{
  "dataset": "photos of plants and fungi (iNaturalist)",
  "train_examples": 45211,
  "horizontal_flip": false,
  "embed_dim": 256,
  "text_encoder_width": 192,
  "text_encoder_layers": 6,
  "text_encoder_norm": "layernorm",
  "text_encoder_head_dim": 32,
  "text_encoder_bias": "none",
  "text_encoder_inner_norm": false,
  "text_encoder_positions": "rope",
  "steps": 11300
}
Rows from block 2 of the text encoder of a small contrastive image-text model, named by matrix and row number. Rows with one number belong to one neuron. Each number is 128 + 24 x the weight over its row's rms, rounded and kept within 0 to 255. All counts start at 0. Numbers have three digits each.
After each neuron's rows are labels from the 100 texts, of 14848, where the neuron reaches its largest size: "tokens" is the input token at the peak. Only what is clearly more common there than usual is listed. The data: photos of plants and fungi (iNaturalist).
# gate: MLP gate (text_encoder.blocks.2.mlp.gate.weight, 384x192), inputs 128-191
# fc1: MLP up (text_encoder.blocks.2.mlp.fc1.weight, 384x192), inputs 128-191
# fc2: MLP down (text_encoder.blocks.2.mlp.fc2.weight, 192x384, transposed), outputs 128-191

gate.290:166153177132144112122146094095121127105121073082110163117151128142135155121141123104155140118121125130160127147113151129117146149143129101137110163136132107115158139084131089103158128108090142
fc1.290:188162175140148109118139096099139111106151073101120170106141107135129142110151129092160155113134116130155132152107126134148121171145139109155131142146133104112153147084136092111162131142128142
fc2.290:130133160151109106097133126116109123104157106113104166113124144145158119130124087105155159146114098138121109121123126149115121122119124126127109135159124122147141142105157096111131172098075161
tokens: "o"; "m"; "<end>"

gate.141:122125127135102128168149138106128126108115155127138147130104179117101140166099143103141117131119085122086093167110136119103117178075094119144127124124200098111154120088116148100154140100135101
fc1.141:122112140146147134134157129133125092087088118101128145115105139140145160137131113099121137141109125133100073158143143126127085146108079130164125081139144070134132129077137146125153158105127168
fc2.141:163114107156137116119141104084138113100117132134090123152142157156098147168119153118083181134118104131144132160129136142149100165091107122131127125122176095118141124127139186110139129104154145
tokens: "<end>"; ","

gate.131:100142147135114124143108138113095138150123125135104150137137126134094145122137154109134135176126115112125102125154133126128091136122108123104114108128089091153108105108154166093093118158130149
fc1.131:093127170119120094141126150117092117144086090130085124148112138139141143119139141126125135137149107136115082118136116105149105109095103131127113094112096101161102117098159158108116093181140130
fc2.131:133136133125101120123160159093101118163103145099095153148134147112128106113165136097116097166116107122146109126131104123135101150104114115126113106137091079140116080106132154101108111155178148
tokens: "t"; "<end>"; "m"

gate.291:126103106127140147129154129155151104156146074131129112087134155131161154160124148182139088124091107127111106120108113105128163153154136111112124120104144146167158096131122110133193114102111166
fc1.291:120100097102145137129130106116165113149127051119145149104155150139122168149097133177131103119099107153140110122114112099108145147149111117141134116055152133176161106163125126141126127129108193
fc2.291:150121120128111158160175106126139127176138062123104136116137158089143147169118169190137113110103125135138130135107104136134139157147142125112126105161147105149174113132111088138160143089106124
tokens: "s"; "y"; "<end>"

gate.257:148175121118131115176141135136104162135153133112107118099117083077147121133142120143138103123084099158117141120127085143093153083103131125155131147089146152126143108117126149123188087121133110
fc1.257:109156094134088141161147147144114120172131122162125148150114116087111111067135159120113128155112117139102144099108121108107156080099114123143119122138154137090107086128171172139146094171112093
fc2.257:116178087119136119152118134138136098124151093119129110152105113090111095090110143144140122153090145155119165088112105150078154126133127104143117139140151150137120126109156151152145107141118086
tokens: "r"; "<end>"; "c"

gate.338:145137105094145062159118186098160085123156117159139107120148103139177104148154120123167137092069124111086152134089134096158161140145083122181142152163122098149140128140116152139096128142138172
fc1.338:119158144160092181122118089132110139133109133129104149117117168116087138090117105095074133129151113139130139114157148163049111087108188118100128115081159171163133134092141102121185123136137083
fc2.338:101144158105121183138119098158118159147066170121106121163142132102085158108071105113101121196135140161144116102175139126096110133130157117064134096115135125137131141116155094100190158150122086
tokens: "o"; "<end>"

gate.152:124159139118122093169123169098106174151116130128094117135140124103125099161134087105152116147136182163116115141124132129123121125140111155157157134109098160160120107074101131116150161105144131
fc1.152:122099125140115180097118113165150075115140127119162137113104142121120139137148184133120136098097082111140130109123119128136117123110152110122071142131148098087125161152125137150123069146113143
fc2.152:127106123139108116096130122118130108125138137167143151132098146140105144089098150129106107094146063102139127108121145096118129089123184087108112119138171082109144133145158129164120120129078153
tokens: "m"; "<end>"

gate.214:180177086144142113103110112123127156140096096104146123108091135117139148133139127183122123126117107143139111117134107086122140170159147120167096144144120146163147101161146149092170108108102139
fc1.214:157185077148102125110110145106123126111095090155133142150118122141155093143113121161114135177142100136150117099133111100106144088141144080147130110100096154156149113122141145116125102101153121
fc2.214:168175120153113115114134136147123116094118103139122142141113133106165145113116130136076128167159107140148139088135115112103147110160135098141133116120101110128158114111124141130160149068119124
tokens: "r"; "<end>"; "h"

gate.67:099104097154079135107150088125140120116109115100117125143143176162156161159142147109161123109131159149131178119102153133133083184093128112126113124085111114079128124110132128101087143091146092
fc1.67:083099106150093147117123093120123131114103107124122110157125134124157148168114152124133154113130128138125156107121136117121118191069121111144085143094114135080115119114120125096117146093121116
fc2.67:108122120147100121089122107138120148163142116133139108120145136116177152147144151119096115123149144156144175134165135136141069171119113112114103083100123139116101099117159134086120109093130154
tokens: " "; "<end>"; "c"

gate.88:151117102129129108165135103103112139135127104173135146122096113112136177176134088130116105102087158106156135145079109120128156128145151120145156098112075137131068111115113099130100151159113133
fc1.88:113134129149133147054137135134130123132130157076117159092161120150123113108145156142104140140165151197104139135161159143142120139091091134107091132159172107108182152161112161133172098074114148
fc2.88:125137127139123166122095152102147122097109152105135151114161178124140108117157135117127138188121116157103089133136111123139095160114143101099085190123144108126164156104114147104156116116133118
tokens: "c"; "o"; "<end>"

gate.126:137113098129136135090113091133126148078151132102142135178117127172160107120134109106134095128119164121116123140091159132104133113140118148116171150148090064141183133140087177155140109148105090
fc1.126:118134170143086128195118121137137138167119123147102131105110115115098135119116136133163153138160092131124127099157117103150126139130114127154104095121161152152111099127178073073130135132106157
fc2.126:142129184135107110183100149119117139136133110126125161115134122121114153104115155112152121129133111126097108133171084103127143133109139111140078113116159182151125073104130085073168127109142146
tokens: "a"; " "; "<end>"

gate.241:156152157135098110129108158162131142126125084108152134085136145143110144126152147118067141100134137125105104113125150154112115159136147137130185146120104098083149130132110141146124157131165090
fc1.241:150146142159119124109107134148156135107139093082161134076142176129118134115153150115081165076135137124090095115122154142137129149133152149135199113116131140083136118136120123152108162119168117
fc2.241:146108134170147133121122169157114142149086142088153115124110149167121133108128141088113131091139117112115091105130150150111126129143106149134178161092110154120156130147115139118127141112175143
tokens: ")"; "<end>"; "p"

gate.371:139145142086087129108124136132087128102116125074151116137095108108143083123099139143167095152133153077113080122105118150128168131100142125143109125156112147112097078109090155096155139133141152
fc1.371:122140114135157153158160102107151140126155122190121152107145140150105152147166132121087149104117108150179189115149124120124078141144128152171123107135130111122136173144148115162120135117144099
fc2.371:124114104172135128133130100134143138132147145200121130114139144128130175173129146110109167130119120194153159102136107097107095126122138126139137113128141103147148156145165084148120073113141091
tokens: "a"; "<end>"; "t"

gate.76:091157142066114114141123147113140169109114131134110109143155126180118086109130119134123116152100141156120123172148141170106125153126074141148157113113139128118168096115072111112104110104154137
fc1.76:091120134065126147116103124141136154116142125140125118106156109162130098098140134154129153136093111136150134141170149142117146148119121145148121081098168105121154126118097113134097104135150151
fc2.76:101133143091129141139140159138105141103143117152123120127165118162118123111120143135166113137109109114156163156177154137101154136116120162157114087130175093090175102118114111124107113121135152
tokens: "-"; "i"; "<end>"; "n"

gate.74:105157160167152123090117143098102130140135136161089134117138137140108177095099102118165124086114140108122085163142116159104138126114086150099152091144133142110145104103139128095116133125072093
fc1.74:105143180158153133096091130105117132167133147150118140139163148108108150108104115092167119092101133097117084154125136173125132108126145181139139104123123159115111110126127145112114119133111080
fc2.74:088157139168131144129122133065115137161165156159123114118128146143135179106151141104179116096102148093164079146076123160123138121131105159111144113115129091118109131088136114114112114138078126
tokens: "y"; "i"; "o"; "<end>"

gate.8:104128139140123129141105113067109158144131120104137133116140100164126107118091110144167116141131143148124160093135145096153156145112107136109082126139106094148133082116122115166138126148116147
fc1.8:129147154106117129151088109184149128134147126139074141136102116125126151130159146094099118130151097108093075122118104148117124116175154144180173119153101160123099191129133137133130119121121109
fc2.8:118138123106139137117123137174102089127153117133103106133109178097113152132127162140108104134146118100121094157110135126138131136156145141164179114129122156129047185101127117116109141086135116
tokens: " "; "<end>"; "i"

gate.47:115152147097160155123108136114133124132101120109112111159111088155139172153082122112159129148106100123149115120169171056106137136148158160125148120135149142083172155119162134146095121151171141
fc1.47:160131117165105134146144136133167143110132126181155141124118148121128092119157120121105097143163147133118139139097085214118110097123090121141113162112148125169094110124124113082177150089098097
fc2.47:155105104171131082098164115109101138116157170139169112079122127126104078101159119188130141145126171115128143117126126155120139109122144113102132120117133127169107121110110143090151143149098153
tokens: "e"; "<end>"

gate.7:115188093129092121140112126163129121147135129122082118122147118108140131102131161138186090144109160153084141123141105132120102119107070120153127129164122104156142063159153134130156173121115103
fc1.7:143166123125116151155130093158127131137151114124118115106145093152146110116106147137196104147158116130150164129135119123080120159063073121114116120133124108147114104162113149113134165112138096
fc2.7:140181099157153147123135153165132180141135125156104124139103073126110107101179139179212099140147147172158150125120140129103125123105097121123130135137085142121144057133139124138147125122142112
tokens: "t"; "<end>"; "a"

gate.294:132095108143127131153116109162081149140126129130119147099116152098132171137127142135105125113129186140107113119138123164118093150125113169129121119114126124153124181154118134112176111165082109
fc1.294:099115172122120096090121122135128148152114112126118154104121095054145140164170138163106107174115145129131138141139119151128099157123121161125110123139125094129126143171127137137167076132105120
fc2.294:073098141168099115092130145138101099187129142151134121131117110094129139171148148159064146141136087120102147123148119120105121167134122178126075151116127149143113181126160101130119110112119123
tokens: "y"

gate.262:156067143154123114140099152116130148097109125118131165130130133161144105148155156124120168086099148123126124144113142124133125177088137166101122100137146146178146144115121101106115131113073144
fc1.262:114185100100161150132147153111121097128126127166146119129124114092110149100118106142122104150128134131109117133119130158144151075177173107144132138112099095070137129156155141149141113154148141
fc2.262:104176092164140103110156146089147095124126118190145107131071135087099153137134104177117090171145131140139118130104118153144139118142126121102116123139102088090126157134114150132129107156163144
tokens: "a"; "<end>"

gate.255:121099122133108111140117126134122119129122085095089121115141160136140083136104132142119113101118118166132111145117138152133088151119152128109109217168165141104114135118111105105123112099140089
fc1.255:124090084155132121134126146140130119120122094081102123113111149138128090128128101142101092079120131151134108131104132167129132135110133129118112212162160129105091136095127105085095125100151119
fc2.255:103107133130100101136114140132151124126136110112083100137155167166145117150108110126151106113106107139173118165128133171155113137141128121106093162147182137145116155120115104121110118127138095
tokens: "n"; "<end>"; "-"

gate.156:091124141117158122161123141113115147081136115147147127121114138125112154129154136158097180136090174088133098123114128174098102139101107139094120132124153123122160118125137132127133095111110138
fc1.156:156116117110109095076133155135163109161110141126077164137147106160141114124096103108122084135175085150125142146123102106154155154147101126141157129141113131150108149134127121144123145159143145
fc2.156:126131098142104126081112123113168101160098143142097157132132108148133102134096105108131090142140100153154157131136128136120157134129147155148131138107124120113122162078137116122100141158118164
tokens: "d"; "<end>"

gate.40:134099117103126107081151106124134139108118164115109154138134134144110156080102127131130114143131155122108137099108110113151132135138130121147119111141106128115156155104127162149108111091097125
fc1.40:101120140132105095081147124175168123132134167106106152136136145136105149064142127128110124154126152133117140107094107091125139143149115113140136121139111109109130145139164166118105134160088114
fc2.40:138128122104126117116129101141145134123118135116147152139115129123109144073071139147123109104165165113105106075141142111109123137126160095146139127151123160081116125138111122106159119109122108
tokens: "g"; "<end>"

gate.341:172125156135121103108152094098143113157087091106133136150144078146128140102144104123128102162086126117112129097132125117096133141139139111133093097121124104144149129111088158132113116133104119
fc1.341:159118149142125095113161073092134076165134095123115134148161084119127132103144116094086108169100126138110142104137129120101123127116129121142114073118102121132151131120092132136082122128079112
fc2.341:148150166110161132151175128107123099159124089145111095135140100122121133121152112128117157145093124190129135110081109137095132153122141116136099090154143163148148136146097134129112119116106148
tokens: "h"; "<end>"

gate.278:156110120181124157172132122144131166112162113143099134144108146125149111163162134124124140118149134135143129160149131139152130148169144135125120116130134134176132176166162101093146114125111105
fc1.278:138081138093146106095090128167134081137100123110149117141162102120138159091126111155121118153118146086103121109090157116122124161140120132113146181149103130127112087148118187166153098084132134
fc2.278:110099128076127135114117142154143127130118101096149114124194102179121165102143142137134127119146167092084127137124165134079121142153114114147129114144151154128085118149139136134168107106134116
tokens: "g"; "<end>"; "l"

gate.63:095123080125104128115112108144120150092100132144104088106139163089153093119134166113108108136141112153100130110125113088131112142139096162110161153160118140138159124104101145105131135117134087
fc1.63:089136088126102124108102098154124141121094132148107099128150160082164100136154153100095106144136095140107136099139138088111113131138117144127167156170135133146167140097105111088136122121135086
fc2.63:115146104149092167103120091171134138143126125160109093110138144107128136140162134118124117148140125132142123139150112103143099139149112161119134127125137127107132105090099108092102121118137052
tokens: " "; ")"; "<end>"

gate.150:128088130143125161129112133151129127121086128111152115145167093113143068180090136105156119125125158138118169123140115154154123159123158123141127127135124126133117140128129165123123087082114119
fc1.150:139090127131148106113121132129121124103123065099105159115152120088118149110139141119133124123147178140158184113135139137075115086147096142129160140166114111157151121166107140131099137145133131
fc2.150:146117144127150145127100131129116121113156113147110143101148144117171116140120116095127125097136174155147154132135157126083135086135075142149132145154111122189133125136151115149095111171120133
tokens: "i"; "<end>"

gate.120:158129171151113101126094120122121167128136146116104138128145147092126166118076085164091128103095155135139126147110108172118134089104112136119109125135120091095110113135103141104120118119139124
fc1.120:100105146128073155150137133159131116120180172134108157151134153081138171132088106186120128126109142121144120173117112146125138093070121133140135103110102101113122147113107108113115138121119108
fc2.120:131115126159101106159114123130108116129141148090087130128138134091144167105083082158097111085088135123137131133112115145182164088105100122124134125113149108077114143143107126124097129093103138
tokens: " "; "<end>"

gate.365:117159145107129139105104085121103170112131127134084132151140113153113121135118127120124120107104129100108117093102115152131143119140133144105145188138120134103117141147088146128118096112098146
fc1.365:104125167103117158116133083126137154104129140118090138141108109120171140098139134122086104104137127127133070088098112126127126144104102139113126172129133141113115116106081146142137082122107141
fc2.365:086137130105157117119140099126119136118153134113080136109142116140121141103118118120132103103162148110131095107103104158139145149114127138094120189136148144082098132155108136149125069103122133
tokens: "t"; "<end>"

gate.105:140148130111145149105139148095120174099127111132112106134158173114119117116105124147170134146151134159115134110109172071171124128103115135128126123095120074129153152092099156122119116126117115
fc1.105:122117121084117179106138124115132145123108100126103092148124142112117135103112128149194122128167145141089127132121121091178113137095093120119104104130154105139168168121119122135119118121125135
fc2.105:127155147082130145114103133110152158090102098133100117134110142095089169142128104117166092118155147165103110136105135114143116140083128119098132140165135139144155098109072141126105139102113157
tokens: ","; "<end>"

gate.62:129168131106126121134200118138088123108094149094119155101104130128065118145154135155128122111093135127130115136145153135142082121137169167109157142115111119143128119090124152061148138110143148
fc1.62:143081117144136135142076149131146146126144142151140127143157107136185159108097125099121157154169118131129141114104126130107172146119085097130106102130145140105139154173098088190099130149084119
fc2.62:137087112129123101108064111114139140154156142118144123100131113117200154137105120107121139130188155144152124109105131125158140155123124101134144135132156120129142157154092081178109123146126112
tokens: " "; "<end>"; "e"

gate.266:160151124062120099150113094115109111177132109125112128150127144148150098142138148162127138132081108147111124114137130132128102156103151149099100113130113123118138178115124134143145134157138133
fc1.266:120130126202133133133135161142178138050117143115121122121123122098094154103139124106110114141151152140150141140109119129146166103139090111126151145122128122121132098162146126100106104091123131
fc2.266:159127117201116113163132139123146154077142163132162144110123138085112149134095124097158104154208140151163122149126124127147138100127076120144130174158124141127152097130127123118098082103090137
tokens: "i"; "<end>"; "o"

gate.245:129173114109115123104136123123129132107146106139123119106133147139151109124114111172139183100181151094106124134137103143094136146201137084120155113092118144132114162128099124112145053143055143
fc1.245:099131143142089133166114125102123145106097160157084148141157139091120149144137134104117090137126129175120149126122131092150156109094098200152097122148128110136174111141161166129109165136176101
fc2.245:138105144155097137152133088129097115116115150150114135125135109101127118125140129125093057184136138212131146148129115139129127113113082164153108109137134139101156119108163131107098171119206103
tokens: "a"; "<end>"; "o"

gate.232:150096117131157117150078152094117147113125152116105121106091114151145107091123120109071156085146115150131070133130111127116113131133122111144145154124137137126083111128137164140087146124135072
fc1.232:131092137112118095126107112085141111113117160083079131155087154130153107089102090115085163105113148154117095109151075168097108108108093114147120158155118139131083134101144120118114115142114114
fc2.232:151103118123153094125118170089123131100142153127100117135095132124155097079150138092073149113103143138143087118135102139092149140106123123164107165122143140139095107115131155137079124119152083
tokens: "i"; "<end>"

gate.89:134159148175115153146134132113162157136099100132147153100108087130077114092107138135152135133116100148083114141163124158096104121138113143147137119123150078114082129158126119176140146123096139
fc1.89:117132145142113135155157177089161152138129083127160120100105104128086116108092126114145136130110102152113109133156140144118107128124151140122147141142157081120085144145108100165133137119132104
fc2.89:138144159091104152126140131125103127123138111109137136124102085117081068101149114134152126139103090111118136134154113176116108124127122114116150112169138116111083157109108116149102105124126136
tokens: ","; "e"; "<end>"; "m"

gate.139:116182078135082092103109138121126118102092084147120123116150125130137125107133099117155094176135100170162140133134147096084128138125111169115149142139119102123116117154123151103144130093120150
fc1.139:123091165150138182122141153144158154130157189144105128148119133127135124142127135135082147099149153060081108140128103165147155130157121123122114105116122182129143146096144117119121094173133128
fc2.139:129115122100156153138185145150145179111172148112106103114158129120110129152123155113087140096140156078110134128129095161148135133132151104094116113101102164142136147117140109117138103132122131
tokens: "l"; "<end>"

gate.166:125134085104138123127159133138124129104136117118138139123145100110117109169141159154112129160149146115155086173131159090080151152152116092117127080124140143153115158110100164120134156155117103
fc1.166:114109115104138125130163125150123137131142134116132129147158073116107136175188145141112094156150167140142086168119154116099122120140107103135103059147117150141147134122104156147101145163107089
fc2.166:144116112156101127106157158125126132111124122106132151145144091092116086142190158134079140170142158147110090164118146139111128130159110075122117112112113119128095106118127134112124172162154112
tokens: "l"; "<end>"

gate.354:179171143060093135109154155127092155099137143135168108120084130095148116146109155141185118154162140128146145122114145132132107145080123131169092117166124151080124130114107141132114135143154098
fc1.354:119171130081109112131148167145068160083116166137169116095069131123138088156131134121154119118146146108134135128110129149125106127102112152159117090174124124092111112112108152151119130141164109
fc2.354:164152123077075128131105116134096143142133144154139127125096124079136129141119129117138115147142142122144135122122140162126123131068096152173118112174111111113123097087100131147120156143167123
tokens: "s"; "d"; "<end>"

gate.200:128091156106136125201131122126117107140164113119155150130107146117086098110130154086107121103104141115116116120114113176145108160113110185121148120142129088107131136141142102105165149170105110
fc1.200:132179083130106123076118122106144177124083157155131148137160124150123143144145126151121142160173100134167106136129150093119155112110143126136113108142132136153155108107131156135115088100166134
fc2.200:113162079159120164087142127097134171129115148144080125101139094130155116157091099177151127156165130166117115164121126098118134117154114111179130171117122156129109142106121146174099118104113140
tokens: "h"; "<end>"; "n"; "p"

gate.221:117130107121142114156111114167133117140135161115141121170126122090098093140149147144123125156175080155148086163075116133179136141139165110133097145085134128111106116148095149112155116150083127
fc1.221:122116134112115100180120085159135089130162104117154127155136114114107138127156138120111125114169075145126065161060149133184111152158183107127089162102114147099109126131072148109139124168095113
fc2.221:150126112053125148159131137117161120119126146115155115152152127110136114135156126144108129172134099121087120178117154147131136111161206092120079171124090153125151140111111137108171133100105148
tokens: "e"; " "; "<end>"

gate.198:173125120132151108139108134126116125128121129107078138156150139140106104179127128169158135133107091144132127155155130152111164147104147138162130179118110112139106152123109149115127152134138122
fc1.198:163136142136144143114096127126114128119154149088120112159151151119095126157112116125167110110163105122149144106187123151126187144113125159161147179101116132193118129134130151113115129116168127
fc2.198:146149128160133132115086134134109143110124113108114112151134137135092103168140126169103102117123106125113124121164158151117154154123109143148131155096154138174098177130131118115132137128155117
tokens: "a"; "<end>"

gate.93:160127124139143157150145101139109144130160105117071113140126156097149092112158132123101157119106171072113168097132145125120117154145145150129148152162107139111122156125163136089135110131103149
fc1.93:125100144137126150150172091095112123118142104139124115149139144086164085086151129100098156110136173076094172089126107140123122141124140138108133149149085171085147154109145116074107124128129152
fc2.93:099150125133092149140193109125138129142127126170116106137118106130134076167143143127099136138090180078096150107122108127154104151125170153148123144185116133120111184116138133103148102123137151
tokens: "h"; "<end>"

gate.95:142155136117113136162102128121119108121118124145112103086159085125152076155087084172122156075135126128102095119116123123112133158133085120157128138111134149147148159159152138144157115125107125
fc1.95:154158106133090110115121104119127097132106139157109149110122108086163128152142101130105167038149146138124119173093117085118144146140128126134106104128169178146095126138104129155119157098104120
fc2.95:128140135104118125143108105126125083126104144143088127124116108107155110173136110147101128059185145119163126151080143134109145144118128118127075101102145166126094145161104165130146191136096113
tokens: "<end>"

gate.25:124161091118140138171138140135120154179115171101128108099153134122128127137132141150145101193099145114094056123146135126104089140114111130143143144201136125100167147119161127096082084118150124
fc1.25:121156126100155128150150128121104171178114146085162103104142113118123117143125150155134103174136176118095068128139126099138108141138123118155150130170135128089175135120177103121079120122113108
fc2.25:128133143085125133131144110168131159151161176101143084132150125106117148147120131124128113178105145100097099129133140123118111149124116114174180143158130111098131133145163108107067093116134068
tokens: "o"; "<end>"; "c"

gate.213:140089144155104136160136143124137097120149162121138121123202103148123148112125118150100139077092147146138145116137138083134131153145087178108127179124170154145126143145114145131111109165131134
fc1.213:122055146131134143160102147086129090092163133150147105088166115140134121109087142133120164102119137131119134113126147133122111161123094185114099186107166126157131116144151128125123117148134156
fc2.213:139089181135123109099143126117166118085141123108128099103159135153109170114087135133125167114095119142100121156107149082149101123138140123106130164123194126156098134131145137159110133156140152
tokens: "b"; "<end>"

gate.258:141190105156096158149154131109100133119147126112144112119123052113147119125130130128154111165088153138157094087118096135157128094143127076126161098157126155103130152136111145118174166103157129
fc1.258:143044142102102074126119134165127135147118139139122136082157166147126168079117116128105122098138092117116161171176147128138122142142128163106097139135141139163115107118114141151100112115132155
fc2.258:155064165098107110100119145154137109126120126098117179124151192154170170121139150137138128107105106100096154166184170157138120136129114158087105160134142117125114106127134128130089156130107171
tokens: "y"; "<end>"; "l"

gate.280:159099122085156117135153122143133112125108120123085157135160095111113142117114128099137111136143100154152129064116121087150121125153161181146123096139124172085111124149133134085109111173119133
fc1.280:114146148092160112122117161134160154146099090151082152145147100145129127115103167113136095120156075153146078113092193086133115148181142098136122129128164152122137142133115142100103101147145145
fc2.280:124101140098139138089113179141158172119095119106152130170136083138129150131090126127114115150148111181105114134112192114182141138163104136150085108120152138096112143138120154122132105125138132
tokens: "h"; "<end>"; "c"

gate.248:147131116101134179102151138129138149127143165166128131107137136137115100143109145140131153113139127136106143114122152108124119152115130134110132122149088137125183131167102161132152122088109106
fc1.248:119132152162117104152115141132119137110125097098122121141133132129124136135128108143124129114108141128132111116164137159130151114149114115124127142110166118141075150088165137119140106137136156
fc2.248:126132140175106113169129138114156109113155088064144148161129099126124129097151109115119133137128126152135104125140117162164133091129117120151115151115149105139101128109137140151097167131160167
tokens: ")"; "<end>"

gate.277:147153101173135075144114129111093138106133132118111122134121134157140107081127114146089181111129115135168161147140118126130131122121080088138143106131136102151169130116147134139102117189157141
fc1.277:132116113152119065118146090143139115118147098123123147135114163129163080097128128142074183125129137155142140141164136128114119119083094059132173093142144093146151091119157145135112131148144133
fc2.277:144153091179116089135150120144123119106114119113118114133125151129148118114113118158088185104137132131143130178134116132125138078101100111136145119113169107130135117145129165121122116155175117
tokens: "s"; "<end>"

gate.44:160139114166094170102119117155150138105097085114125102137163116145093159132137104143074142131118114132106129133079105149117155167138103125135111125131143142134073125137117121090172125097134098
fc1.44:099123126108156101157136149109103140156167151149123137114081144122134095139119139091179124118138124123154123089157152137143096100145143135140161120162120092109190147138166130165093120170131154
fc2.44:149158130123141072173114113109094136123182149145094152126112159143131123113105125125152128121136125120143105095139138101140116095114184105105171110135123121131172112056091119116116127161123095
tokens: "c"; "k"; "u"

gate.203:138134109125110112090162099097140158114165083102104120139131108146121114133140141125144095131089158118116098137139070121139108134127123092188138146101102146119108154159153135165131142119123128
fc1.203:146147133151079123107128097127142142157162081099125116137103126133119141162131140063123104143092165126138082138141078121130106125120125106158120129118099137124112112183138123146131132150099134
fc2.203:127129076119109091132116131120134145140137097134107093122134121147174141154117112123147115120141170129141078133128094119140101146100124124204112132130117165125120154165166094158155122130155091
tokens: "f"; "i"; "<end>"

gate.369:107101118131123130130140125126175141150134154127131125107079082153133112184147105098134177138124108128144147097095156135126135144154147156162177137167108140127134101130138131109121100167121108
fc1.369:138150134146167114120103148110082154147143123131125116124158156140141134075115130149136105141122119116080081144144110092146100116109115105106113107120146138140148132179127129164109135118145136
fc2.369:118121143105122124163100134090098152131141152135117126137143154111126144101072120162145086176132137142120087119158126122145099110122089108085128121095151173131173180126109103132093153092129119
tokens: "l"; "u"; "<end>"

gate.173:138108152135093147103110096135112138144131112141176144150081108129145141125155124141149118154116123155126080167098143145119114114132088131127109170115094137112150131129082162133155122085159152
fc1.173:129124126152107127086119078106149102133121107141142121141070103150154141122173104138158106164112093146135103140109109155093126108115123107126127151130092113101145128102096144161099133101154134
fc2.173:156135128108136127081154096126138122141118128145129146142100118137106130131138128147180140183132107167140122132112120128137107105132125137115122180108086111111134130103091084133074165137188131
tokens: "e"; "<end>"

gate.191:132142130106117105184108151149130107110112120117134154126139165118117138124132122159134135106145153198133118139098092110131120134169075136158214131124117130127145095112111140144166143124096143
fc1.191:146104136144139149089134134080153186137147139110122102140119083149131120121124105105136140147101117060127157091138130098160126145138155099110050129113105133148123158120116118102077134116156096
fc2.191:164093124112125100122138105104120179119168139128149106130128100153118082127133112098134146159119128110133144151144131135146167104131157092129083145110097142139134121107103125112099136106150071
tokens: "a"; "<end>"

gate.124:123160108168131123170118131098147139098151140149111105125146141131138160087149130113090091106067147149136111130131133100141156165122123138118152111147123126098110091071128187098125142135130180
fc1.124:127144074143135116157148106100132138137146175143126130116137114119118147085133151140110087123073164137142108155131155119137157160079131094116126101137115094122135109074169142107125127098148188
fc2.124:118159103129122125191133129090170137104138148130117108133110129125122165079172134113084122127085173137160107128117146132131157154118145125139152114132103082112130090095103155109113123160155178
tokens: "e"; "<end>"