From a checkpoint of a small contrastive image-text model.
Training: 11300 steps, batches of 512.
Data: trained on photos of plants and fungi (iNaturalist), 45211 training examples, 128.0 epochs.
Rows from block 3 of the image encoder of a small contrastive image-text model, named by matrix and row number. Each number is 500 + 40 x the weight over its row's rms, rounded and kept within 0 to 999. All counts start at 0. Numbers have three digits each.
After each channel's rows are labels from the 100 images, of 14848, where the channel reaches its highest value: "patch colour" is the nearest of a few named colours to the mean colour under the peak. Only what is clearly more common there than usual is listed. The data: photos of plants and fungi (iNaturalist).
# conv: pointwise conv (encoder.blocks.3.conv.weight, 96x96x1x1), inputs 0-47

conv.89:494500463482523491534549493509521510483563517520497495450480458382450517501521449462473517472504465470506503521433493472463582546474485515468496
patch colour: red; pink

conv.60:472558613451449507474520532535473549482532529524476423498493476447525572446448476558506460520555516525449564473566463540511461500432477481465527
patch colour: purple

conv.78:452517607583515495435495488487519523472460489531499525516515496521454506504558450491454460458578530470511565481445430565530494490477441493548537
patch colour: cyan

conv.66:496511545497469537523490507517461547513495453500442518498520516532503499489477507468455452526519487565458513494502487442496516533491464507512495
patch colour: black

conv.86:448504463463500496397502495579524501493502440560479451526456491482494521494588525481462526498456498461519499602577458521486518550536487524522480
patch colour: red

conv.70:531485525471456485472500480475453503486500498516557421440531493481533569564490482494478537501478487514495461529507482463472463514481578497539497
patch colour: black

conv.33:524539543554476480470524504512578573511533493495513513497519585502519529494439469499548505533463488535554477413489517489495488582459491578509474
patch colour: cyan

conv.45:414505513458572458549533474632474461474435541482543551507546469507509497402516572483494502577531471479489487477497495472535462519442489486525463
patch colour: purple

conv.18:439428475529518507504520542501440405530563502502447560473445519468504570461507482427541463541546455492538605542456512515537476459553449493445533
patch colour: cyan

conv.2:538525513494519426577595579506519486541431531503520577491530522468533504507463554511478543517479528482455541453505550446470583474475479564453444
patch colour: yellow

conv.10:439556518569458455565492499532493496457492510492543521505528487570447480432528459495563537524500546453513505512531490449471616455555552425439558
patch colour: pink

conv.8:496467467474468428505531488507484430516561575580481497463491468464484536573509505565519497510510543499430495525497494510499415463496467480458489
patch colour: green

conv.61:457551478540535469531483508497473566479554507548522472469509525449510467506425514507529525444528475472468509528499539516490498572531661419498430
patch colour: pink

conv.30:447542517467504447483568444493448480458497520567506591508467533498463478609542502548563480444478554560536456485473510487440598494500489556505471
patch colour: green; yellow

conv.16:466611538438502527584479540502445468531495472525483476568556503529477482527507513534489496515469464535455560589446493552526468448492502469578514
patch colour: red

conv.77:442549450574514478470506500486494521498426473567491497428587506527490440506493456538568506490560531455498556467509498523481418460455531507440518
patch colour: green

conv.73:474393430430441542538495456508481549473571396476512520501493476529511437484586527478490553472515523484458478572480433486475502464471495596566516
patch colour: red; orange

conv.14:446505541509503483480563497461518538473562565581554505504450518489530487598483422415500463466495425553412522507511517496522581476550501472502468
patch colour: green

conv.64:558552468478510547529461485504483491459501449544545522489517476538434463459575538509526488515454496494510534462496516532520466431486472484500534
patch colour: pink

conv.55:485493476489522573482477560473405506532490541557466551549460462462509487565485477514498493509519532485477544481537580516499540459497489543541524
patch colour: yellow

conv.23:532518467558487428474490485528474500443469564539422540495445473467484464520457529481486495482525477571475563514479476473575473534523466469563473
patch colour: green

conv.20:628523489603572466465508437515497489517513522531541531498521563501451535467487577463575498522506476479479504473446461439513464486495494500554440
patch colour: purple; cyan

conv.69:529581452546461553531489474466588445532521524464460574473545487503422595514433554502558512454496432576473550467449475543476473534515473444494477
patch colour: white